config.yaml
model: "autoregressive pixel model"
dataset: "aerial photos of the United States (SatlasPretrain)"
train_examples: 203450
image_size: 20
horizontal_flip: true
levels_per_channel: 8
vocab_size: 513
arch: "transformer_decoder"
width: 256
layers: 8
norm: "layernorm"
norm_position: "post"
hidden_act: "gelu"
mlp_ratio: 2
head_dim: 32
fused_qkv: true
bias: "none"
qk_norm: false
parallel_block: false
inner_norm: false
positions: "sincos"
tie_word_embeddings: true
init: "kaiming_normal"
residual_init: "none"
optimizer: "muon"
muon_scale: "match_rms_adamw"
learning_rate: 0.0036
momentum: 0.95
nesterov: true
orthogonalizer: "newton_schulz_5"
adamw_lr_other_params: 0.0019
max_steps: 8300
batch_size: 128
epochs: 5.2
lr_schedule: "wsd_sqrt"
decay_fraction: 0.2
final_lr_fraction: 0
warmup_steps: 410
weight_decay: 0.0
adamw_weight_decay_other_params: 0
Rows from block 4 of a small autoregressive pixel model, named by matrix and row number. Rows with one number belong to one neuron. Each number is 128 + 24 x the weight over its row's rms, rounded and kept within 0 to 255. All counts start at 0. Numbers have three digits each. After the name is the row's rms in percent of the matrix's.
After each neuron's rows are labels from the 100 images, of 14976, where the neuron reaches its highest value: "strongest on" is what is common among them. Only what is clearly more common there than usual is listed. The data: aerial photos of the United States (SatlasPretrain).
# fc1: MLP up (model.blocks.4.mlp.fc1.weight, 512x256), inputs 86-171
# fc2: MLP down (model.blocks.4.mlp.fc2.weight, 256x512, transposed), outputs 86-171

fc1.31 046:161109104140109124116090104128147161129115137162119122138108082120154102153139134184065092128147088158140121142119139134125136147112135143144100074131114099109127139130102134110160098150138134133101169173123112142126132115145114144166088089146125144144102157
fc2.31 046:142171115123123158120114144088127117122108088163126134132144100124125118115144112117153099155124165121149096141155128123140146146126181124106090167134143126129129091135108092124147145103120097119117144126110154133159198168177124115102139137145129119149126095
strongest on: building

fc1.139 086:136121142140132140056111130144094147124131146114205156066103118131106142094114122133178104136113135123138125121170119111139137131163105122140116199153122104166138124142131129131155148132141121123137121056143095139128111155154090115125142127136085150109164141
fc2.139 096:132132114124125155083091145139103117122148115122129080143152148136140136124126131168116141109154117125116152169100138139128137121100140113119151102098133129145134104118119190078088121132150152117105123118182133114094128164118178111147112097106122118183135149
strongest on: crop field

fc1.485 116:149128152147100104142120206119123138108107128096163151121127090116144084121084085137115114146099130087154121094152106117147122072152111105131122146119166140130123125142131160139144159084115129121116145123145166128168121113112132168119166150115154135102120129
fc2.485 117:137103093128115153120133099158108150144100159144136138165117120093126138122157111156132156120155104100125163086116135104089089142124080118112128141163132131157129088119133133123145176118160129149142119111125119118123144133136150130094175091160117121143156110
strongest on: crop field

fc1.123 072:137149141142155168103115184145134129165089108126113111126148112147139130103140155111121116103086168117125114187144126200173116144127127147134128160087095103089117095120144132122101178168126134143149132126096130143138130140125126116114097143140139148135114130
fc2.123 078:132153119124110163107170128143124135100121134113125160161116109093129121124130150093090160128118127170141108155144124115111129121093122135146109093064109102148163121149082113124093154104107151143095126080114147130103111144108136123104146137143118097104095136
strongest on: building

fc1.161 097:123127187114179150130143113126098147118115140147140079140137146165113108124129096096111144109120141138133093114129094153086163139132146124158107105136124189118119138159111126115120136139138165149137173126143159125131143154104095106090100128162171063122132132
fc2.161 102:155106150154126123086114134128085153130151129103148104151108118093073127132142155120137104163093107125127135108123147129120132152130138130111159141106106168108152148155145084109119114107146105125135157102109114149177130167092148119140146128131129168129110138
strongest on: building

fc1.82 089:126126095147193081157124122142130141141143119112119078098148134138111116113183148113133117110146124103119114123151132160133107135130146124108155118136144168132125168094118101114110098132133129156118105126115149157102169139133155154119121156151170085121169137
fc2.82 097:148121135125155100144110146106102102174083117132123142158127107116087102162152125134087151135134180117134094145108123114087116091147146124164113122097120149117095153140174131163158130130138147126125100094125102153087162127114111145131152101141100131131116171
strongest on: building

fc1.58 087:107139076151110139106171151170122113074101116156163124138111130126120154112106103112108094172123142088084146133134081113105132112113148111117153181141148156177126124092139094089122130150117105120120101156133174141148119136106181135157148134142136143099118108
fc2.58 089:132170090105095143181131135116145107134146107168122142077139123166134179148106110117138188154115101163137127122131104143121090161141135117179107150117082099133144113099065129104118124136135145109130116181135125104122142066122077092098111157109115112139124109
strongest on: building

fc1.356 112:132160145125109162126116131125125140135139125139149104101112145111130107113109118128116121078136096147122118096108153139130095132088142138166096115125131142141099130197139131120121102091091089107169122168138132156150130101133129098151130137134124139163098095
fc2.356 105:125122145117140109129132141113063114145142178125152143147116152129137159114122157100145125072129152144119120085119160115160084090130133092122110134135108120112158135107130115117140113132171092160128094153118115148088126148134128146102174156142097119137128113
strongest on: building

fc1.233 096:114141141141134132162112113082098109120118171102136133131161148130111163131143139145126143101140139113117120099168135105122178163140130145203120165168100091146098176108145101056155128139167140139122110118141120135094121154122102127134162092108176125160130163
fc2.233 095:113087110163116108114108108132110116106167181143115115141119131142176144159157128119111134161155138136201192124118151113171125125154128133131084143090096147085127142137102058129161119113125156131118136126166112103126099133128135150087144087132167120110128141
strongest on: crop field

fc1.343 069:138095081152119120111198106144138124110156120121123159159138140139127135128135141103141075153134126088101156125154106083141120137140185138106190161147116175108125113102094113104112119146124132150147127117082125135141136127140123104120136126155148135104130122
fc2.343 067:107167131120129139138109103111154136160119147128140130097137148114130134144154127147121122098152123138131134104146110161123117157137121089135128138116095150145109129132127161110105100168149118096105087119153112090130125093124126138117142136145160102108133089
strongest on: building

fc1.131 122:143177165121132141122083125100151114120082109152124136149163156131126117151150159102091094139112108141116094142114134156124083116114122094155136150142115161140107099138097140151111138143183160114164111140153161130140133093152135063101127125099126098115109085
fc2.131 107:117131136069089159124109135109142153168100131143164104135093084122142115116143094148133162129151136153133084092147143135162129123103142120134154159111145148119132129148131122167117104130125143167153138114074137116116154111116143126125122126163090122120100065
strongest on: building

fc1.333 074:123123133116177116136114132145141144145148121120124136140132168118163137148107114147156129125200113120104142099113146158142148114087124094125098099097076133159156146122145155162126145092107134144097140163132142112154098121092153117151135147137086102163129151
fc2.333 079:143144157116141133122102107120110139132174145153116157148124107116129150122124119133134133112099118126145105107140066069141139136112121122150145140160148097106105146161117131166105128085121170127101152176122132113065098113101143128110170175099124133136135140
strongest on: building

fc1.282 099:107103115140110122097105112140170134156146114136124139127150189082131098136128166146144098166123164082146128084128133119139146085123153156130125134144130102154093101131076142107166092175146117111133087116141107129112174102128133120161171142118089128108132137
fc2.282 096:059106137131075107091105128090118103122130130157167126101171148112139122119095126163163164155110151151123140127113155121101141118144141117136170114116132101159140153110147138138129135106141130105116142156145114130124116164149121136147173132133159106120179114
strongest on: building