config.toml
dataset = "aerial photos of the United States (SatlasPretrain)"
horizontal_flip = true
width = 256
norm_position = "post"
mlp_ratio = 2
bias = "none"
inner_norm = false
tie_embeddings = true
lr = 0.0036
momentum = 0.95
adamw_lr_other_params = 0.0019
steps = 8300
batch_size = 128
decay_fraction = 0.2
Rows from block 2 of a small autoregressive pixel model, named by matrix and row number. Rows with one number belong to one neuron. Each number is 128 + 32 x the weight over its row's rms, rounded and kept within 0 to 255. All counts start at 0. Numbers have three digits each.
Before each neuron's rows are labels from the 100 images, of 14976, where the neuron reaches its highest value: "top examples" is what is common among them. Only what is clearly more common there than usual is listed. The data: aerial photos of the United States (SatlasPretrain). In brackets: how many of the 100.
# fc1: MLP up (model.blocks.2.mlp.fc1.weight, 512x256), inputs 0-127
# fc2: MLP down (model.blocks.2.mlp.fc2.weight, 256x512, transposed), outputs 0-127

top examples: crop field (33)
fc1.284:133163061107147143075073116181146121066120110139150130099116204132165152148113170102131154166091118118110149083106141087101187081147133184114109062136142099111170108156078134116147141122178135192083109094110130100110133138199138151128159122132093103125134128162140101125125068169112158120131129107096122039118111131185077123156009084120138162132102167122141142138121086078167129109133
fc2.284:087233113118111179129137112097128178122181151207105085158131118116162156143137134157183147162139132164163141109100155106139068110186086149116117128158151088131165146127151127098101194115077102105164048123122154107185142128191142146135121151137136092141151087093164129093123169198132148140057128157125132176173125129119148114174117132110123088090159068172091133127151125157138136125078

top examples: crop field (31)
fc1.467:113146093141190145129082107192110066167193141146151191133168166141122079187114115160148127103121108136148152084085095120112105103164149154134124152112156111096214095191074174154168179102174140172126104084110141124117108125082140156088129074180164126098180120135128093183136089096186117154199167143186101113152139099154094164172070116132142142190132149115130181161106121121153121146131
fc2.467:121149171155178132142182121124089094198126165168049164127117163151105114123107089108130120134125119126106170124111170122134185173193123161143124109163128091130154151127072143124156127136131164124123107113069100091152136130157132081158142169179143206126095206115146082160041138077117140124125097136092192056110140101151150103122146092151107168111135090128129141067176175102041094179141

top examples: crop field (30)
fc1.316:139114097131099088107121121140147079145114139133191123100179188121093117117177134140125140140063157158099152105158102176152162118136129093151110099123163131150167128115171162143080125110158147125131119194148097140178109127128079153041159153117163138163142116133147149160062088123096125082125098126123110145151157117072145119136123175132143158088169131104194096151101131140098129132151
fc2.316:121125078062179131147155157135182099129054137104131120112119141119129083154091118154136097100100159126152169160141168134129116162143122205081136116138176102150161154159034112180120147173100157105099114121170133088091094090149119095098140093101097183092100141102159188122152100081148106131125074081159159149077124146142175111154123052153150093162042148107116124116120154091148146171087

top examples: crop field (28)
fc1.410:152142097122131184111126127186176078110138118170108145083134148154174156138084161126156124173135123081144154090122149140123214143085136135180080096100146143067168125125118178089117169124116136165142081125098099096137114126144155108151074120113142111128183140140160112168133103125137089209117127116141112078088110102168018156181079093097144149153105101128075148100129159147182171149183
fc2.410:090174148171096139142095139108158148126140154080137175172148125145151152093160128190157134108129079096176122115095149097133086190155114114150122157078168134074136168146121096084097144108099198164147138166130135171190200081173111176141104136167102105121148082128113153124118156178146193113002120109153085126089155068157131077106108122144097113126132089069099169119147148157063060128134

top examples: crop field (27)
fc1.156:138174171155141169095138139136163106134147197155095131153172153061089145097158172100122087208141157096105156139068112119117096115157171125142145131118152152127118132073147120181164108112151106134105113117045162125103127157103113120121149151186131145130190160138150118159128192121155131176132192137230153146135102199114118079125111148095145080146126161130133131106086101073147151174133
fc2.156:114177093167146146139170121116139116189122062104131156148099118123162099095147114148168074160162064067179065101111073104154173136165152114140096098088119219108089122159103140091138126085162133155134132132122116103101124187156132110106102110192154136112171097140144118140145146128125091088143110168134134150098129126150134060066094073114147132104136111027170091106149142114085125154088

top examples: crop field (33)
fc1.243:153134095121096145149137192141155090144105113102114136114171167138196095146117138091147097140095173104125136084166124147126201157119114100137088098082131131054124141136125172113136108132140122106150134182103122113108125046158166142091088101123197115113208090173125103129108136125119115132124111122182108085126152103125114120131098110067115162153095128096094134113100138144180164182131
fc2.243:119170143149092152164109138126169176150113108078090195181142115172166128120170150134097164151132099073142093095149162100115138196194126124132130169088218126111147170141106089146154160100139165128151115157175149105156164054169124116139122099159078121130156051111141142123137133120138130080075129151180176139087117091153166085127139066067131169112090101071095161075119174159087076181097

top examples: crop field (26)
fc1.332:176117170120152135152165124125156121145146106150219133109142163104111096179117175087080135135097175122128158130140148125114141096105152171166116161120114053139137149172056158128146058144143149087099160113200155091131152084135113154208130153091184154182137111134141165171124058066107142100110138225093186163104112081076130088117055142128152096137114105102167090164132148119118186149106
fc2.332:162089111112088115134125121139116139087126140110065097103096058128146108135159133135098124102176088124064134129123124130165157150167090054152088161098128139117123099165158163109192145160151163107151110145096157137150168144149126061072162119084112141091073127066122135094089123168137105087128066117093107101104092154118106071173174113087097121170087181118125185090138117163128129104158

top examples: building (99)
fc1.267:129126123131082083121168058108132088123113164074111064086121099149151120136159149096103153086143119127082146164138074092163124142112148139060158162099162161186136082154134070157124118091164104130150162174109132130157088172104087176085161139072108108147092078120093150143109141177108156095170140105112095177155110101080162065143139152153110102161134136143142127117148123142177098127122
fc2.267:158109128158091088128107143142106136109186064084107082101162117157099117128115096130108097157048166132133117068131125151136132111156160184081129162115131147173154129129160156087086114138080146127160145109127133129115160153091147154081132141088139120079137135102139125143126104143095123127112056089115089171175155134107092125110098101162054163121109170101117118118155078151154139124101

top examples: crop field (26)
fc1.383:112091097109094138099138141134171149071137122135173138095195166146118132113148150122102185110094096128111143119064067154122170160123137146118087117142171113159155098154137134109076116132154119183183092114048094184146165168080118120088170150161128129162084134135125121119077147147131131118141141147113083124135131165143056133163099212126120179139137191113093129100147144212119142139142
fc2.383:073095084147132137137136127118144145087083141160162045112138186155091129159150050156105148109080076125083166128126161161094138125106146094089082083139083129142131100201138113089054113069122114131200113056163107151092119157114093124145176116154123152141114147128115099109134098072150146055124059127131112072146101111137090157101107122204146115119138149143097200159116173136085126208122

top examples: building (71)
fc1.37:131127108169222182151130153125074131110162090174146192121123130129099143132107196186180120103098135114204142134134108110159144107088114153126130101153165096101134147135098091142094138113096143097138096105169120166067130101108142163176124098179116125076151119140050083145140107119182168173111120100127142157197104117114131133123166136151075116073086086135160097157117126144118135104120
fc2.37:134103161127153050113168161088077082131127074170102094137129147130141129084113171137115103138160124160184137123107134140129141132137107163108119095132152090097192092089156142153142147079115168131072205142095071144135097119087112093090145195157165226167090162104078134186146134104124058138141173151159180129161104128101068100145167135135161157155133165111150127185102127096152152077115

top examples: crop field (35)
fc1.204:107129127084100151163121141165157172152111171128154123114127151134171113100095092132103132084121110125099126111142161176201113148065106117125131171110082120127099139169094127118129167085179110174203140087181155185130179121164162100145110133146102154095133078156130035129177142094184193088107106095102073104197120114163100219117121120143174153101127104126141145103201153156125156122092
fc2.204:125115105099127113208136121169183104134124123161167198161176200118121081091125162111147119107116136117114136141124185134140093131024156114162217151135139104147145137120120110155186165094161097180170151171125147177119104079131096101153195120164082127122105110144117133120120109125134145142205123087111123146110136123164135117102079127080117127144134169104129127125101068152124090143079

top examples: crop field (52)
fc1.157:156170070121170180109176163107126108141133131106117153130108119140119102164110143106118122166095131123108104120120183089107175166130142133162118153053089104049143172137149164137149108143115139124205160087096155134176146151089158145100094127157196160141205146151140108133131177112140073167122128143151078066105084073218128184141084143068074162171121142126089168129140079125110116121108
fc2.157:108163147175145177130111127155161146120168090131097201146156149145177133131179122125088104116166118084159095146060130123088130129162130123109140164125159071094108187097136104155144125117123095150151141165157085079121127124150121173078145141126124095132186138094135096065094145167145141134087084083113102176071085135127136131078111094082090101090120073069160104127126129187102149123103

top examples: crop field (32)
fc1.62:113181104132072185093121124116114101156177141182134152026178151125180148157085111096142125141136160151095173124118112095153137165146112173118088197096149141168122102145135121092134183106168115181139097122112085162122110190123132099045150096180098131159145116134104113177084124150111093161189125120098119111127114110141056160143103103092137077106155093124108108128078173104155140161122
fc2.62:116138138150131068145128104131160111162195149120077124086158089144134134148130130119131124116089152118137159129071182108140184145170161166166113079114135112155204101127111117087117119101172115108093123245117113156127142116128147094130157136115153228092117121056171153130103166111141158141079132101128156116167120120135064100121156126114108175132112112150114126122186102140076097133111

top examples: crop field (29)
fc1.75:076119068107148180106147173138090151151146114137145218136127146101091057133102064150172093156098163156121156099111146107137137078166112134094189145128100178183160117180064182132132100118090156172148076146126167124078105149150145168134181126157119156148178103186134035127116105103137079184147135128148111153118150184151103133070108127116159172135148158191085132104142156063149131116133
fc2.75:135163123088157113127117165139138179101199197152051210157153084126131102098101127115141088155104150120136155092129190106105131145162167106172131135150073126128111143172131146142111122170091099104120077231121070159089121080124131177063079106150139101102163122090193087142146106115146127134152149171118106150147122092147176117157121162100137135062159115163125132109117109103169136130201

top examples: building (75)
fc1.160:124150085150152137123139169144122143141100155147155098104065098154198132171181154069096165152164127141088132160116075073104152141157097133128165148074158137200088139138193144151188113143130112154184151073158102109187112145095177168140123150112092122207148128137106094112108101112060099149089092137134102170097121087135161064034098171102125093127157136093086127130181136129138123218082
fc2.160:096119130168134069134083166128192153078125038104134134169145090164089191106099110140077141091110081055085149128166169106153139200051133072121084143119134157121186117112142158103132136061088216144151152092077118173069155101116103167086125190135171165106088136074188156127133134126135134084103143122108119171169100152089173136161101161085120129135140133118121100148131138150100085131189

top examples: crop field (32)
fc1.406:156159091137084155153118209135149106167104102123114161118137210103178107177105130077143057167109148098115130109197152117132175165139103110155134083082136145064125160108146172083161108120127151129159101179137135092143084073123160148110080103126155133118219092153123105126100113096133094171119119117177133104155117115165129159146118081055086139146116117092089137112067134108184161135111
fc2.406:082166137184046154162093113089161165153168142108092166153140128142136124099120162136115172134087072092143114131141131114157135184202113086129118132041179142105210144154156118108140149094100153114157111166122130111150167053129145187122124099114104131118146089098105121114174153132137128113042100163210149116099124139108151123132158117077131123103116106084100147098124181148130086192156

top examples: crop field (28)
fc1.217:134125055144100134057154130173157109156112092148171174069139144161136090140083107082119123159080115143143173081126176113124176084098135152150111102095095129111173151176086160115107166125109137155157086160096119135130110128144145151114135155105135125167172133179152075130108114101102100174129131117103086154109120112120075126166087117082176166139124126172099150126158194096142196103193
fc2.217:095183044070132131104165098122154107152149166140118118133091086107105155148086136064164136168099088145158141087152195063152181077119166103154173120155078166155169115183123134112114158181159113129143088174176132147085126118153196128168082108128116121065085125125167108090116143065119121129152102164160133161123123120118156119162128146096166133118115131156092179110135073089177158155149

top examples: building (80)
fc1.104:116129078162148157094156126127139075159116133130087130154110116073159096122087111111143130201186109143200118051135056160086129078168164142094127116141160119146152165115126156159159097111120097194091178163088113101154084118101123128177156094075113073165136124166064146158098081097104165150164134166161163155039161044105094087136128140134114142135155156132187089090080139105176088137104
fc2.104:179046167183111143184204142095109175137103140136146162146146149100211120162145112137107125130091085057169156185100175072086202104162078122161145108119173134198138061154141135147118123105103138161068079111170157156177106122134113156119180104148120193157173117148126069119065109113128146133142126091137121093074134118190082057119115127121149082168134132136110124157077123126137065141134

top examples: building (84)
fc1.153:181148131134132109127070083114170111113112120103189061054100053115156139140054134165123178117161063150143100125158126141189153132102164174135103155119114106111121142108166077165094138162148114094145150111150127188137144152133128146122130131182148095155145172072120137089147182151075139126136148087092065141158098118122119121171142120112097167118132073099145128162187157137142126157144
fc2.153:114107147164114152126119113116106130115101125103137083059143090109168156119087114191099144072125133102161131084124108144192158137064092119135184152066147107133132184170105105149147177156143160140171168098157096136194143119091167155154106150152089100151087170087143159165121145134115165150124142083093127098196075093134094186119187131173117130084162125148138133156135176126052161134128

top examples: crop field (26)
fc1.117:110109103125072160114134210092190173114100129142140159127100199125133122098091107129148123154070124082142081070078110166083159074148105133121168153143097204154127173125162183112140065132122112181144122200137132109106151126123126158103181120147136173126094187149160115062125113100085105184116090105080082157108145129112083146123131165082160192127149208124110089057132225103125107128177
fc2.117:104112155129149118115129191146142119105203144177108124168099117122111119077054150112071089151101118117197148060154167132054099128156119125153100141171095091179163144163111171093107140195150129122166099207128148137130057110140126127149106147159115112049114072118135080105202160098151162150165021131114152140192110120117170139157107152145090098061132140135170127086154146144150148167143

top examples: building (98)
fc1.278:109122179160068118079163086119168158129128107136157049079088097138085119118135146154111163178138094148076118104078146088115128120117186171119129161135155134201146106112098116121121166122146057179179165112068143173148192167079158124135127157132122162166088132114122100085118085140094139148138159145039083152103098132134065129139126175124134114144116147116102104126163135158150129145145
fc2.278:115145083150083120149184101169149135174112136120193130104138129102093123128089097136137135124067058146154193096108071123152125129104110112116135143161089105142177155145125072173116136112129098168113152050167103158104089139170071163154138143164161172133114131177124107090140169088149112129192090163145118084157135070136181139123088146213096130153159104140117092163138190111093143146148

top examples: crop field (42)
fc1.506:098203171135185088071169167126218151144164121099121084131126168129137157103133158120163151120104159110136130131128104112085140152082109041154116072125141117165136163130135138197145113099150128110084153128155117177102137126139148137093127155128115162146159097123131139155070091092180140149059174134150156107086151120125196071082103111130177100112134179136134160121173083132164140111103
fc2.506:167115113108073207115180129120144095141149147152122106100142102125161164110125116092094158146147132066105125170101119151160153094164176125083161135106174120154124157171092075149147083147147138124162162128102148148053130134076181091148097053098109143095154141085169123053179119158122124055093107090151127111119064131090104104140152084145129155166088134151132158139203126166123085153155

top examples: crop field (40)
fc1.185:153131180141217138129096113159190100142181171140081173199158157125110145152051121117133105118178134138120078134106149092154138119150171107116081100186134128148187144153220111091110128113133152135145122133078103174161134123117132082139172097129102117120161105047145180118119127122112125102123156156088127139139112103121142156182118126134154066069128123112053132140096163096153111208107
fc2.185:114168144123112146143132080124166198110139112146120161109100103066098080152161165144094138089076187055211087094136088149183114122135158167212169095121135176131135177189143135117152113151167165123112159158184144071084089123147124162158065132122139094082120155150160173076084160114106098134165201068168143119088112124163126121082109096131156172107117128113113099179090120129103121057146

top examples: crop field (30)
fc1.92:096133153130135151135155176126131125111134117126224179125089142131076114123162122108106081153106114171144157134066156092087151102135131118093142105127161181198142141179157171108116104122095131226168079143084135123161157129152122098126181205075117114160162105123148095122098080085148139133073141128142131123123127152050129113123100176129154122091159167153100115114127208092132166155120
fc2.92:089183116053148122119128140120148112115144128106127120119097087112135094168152118135128151103089103157099110082129113109133120104197154088143103141183065133194110156138111129121113139194113105135085097189114048146093118121120201127128111106110090156169132149097179131184072121090148145093175062153118111125125160106172117153158144137074191127096108116135139147120146103084190125077144

top examples: crop field (28)
fc1.399:178170120124100120177121085116134095122176153090094097126117153123165143150084128134161138142162160060154095134169139095187151185082119132122117091094168136137114107134167133125116131103130102163179159159149142151138083126129116186129068116162166101120152125128147139138121136121106065162137107074169058108177113130170155185117141110089107154129132132107111175154133138113245096180124
fc2.399:122157112170112152115106106133201171168106121100113155141169093120131161141083150152153170089134103078136132090138115062122094137191133159079143156046114087155176152107119126083124111108083154113150153155176160157112163100146073202158070124114162129140130106129156074128179157156135104083037104132180107133140104143132155157136121072113098081101122104101121123103123144160091118182160

top examples: building (72)
fc1.335:115159120134182107104123120133126097133070156108090125156152109145115178117119107137122116171113141093191139098141147175126050160120131090095135168141116115164088136152205046144116176178131164169107134155140194119071102113146081166085134163070135176114122120048106177062113133056147130140112117083142119113140129132120132133138145142147123156146153176173143165101147096150112121083135
fc2.335:101145117133156130094103124183109150159137098142089145138155151144189101061147185136123060111111151196162159093141173136139117099128115092127123126051133127123093165059142189131113069089108173109154151124123159114161085153121132130136113151081193103144161113174105146073110082207144120104143128173166093150114135077126114165114114133107092166134138178124130085146087111155147177103135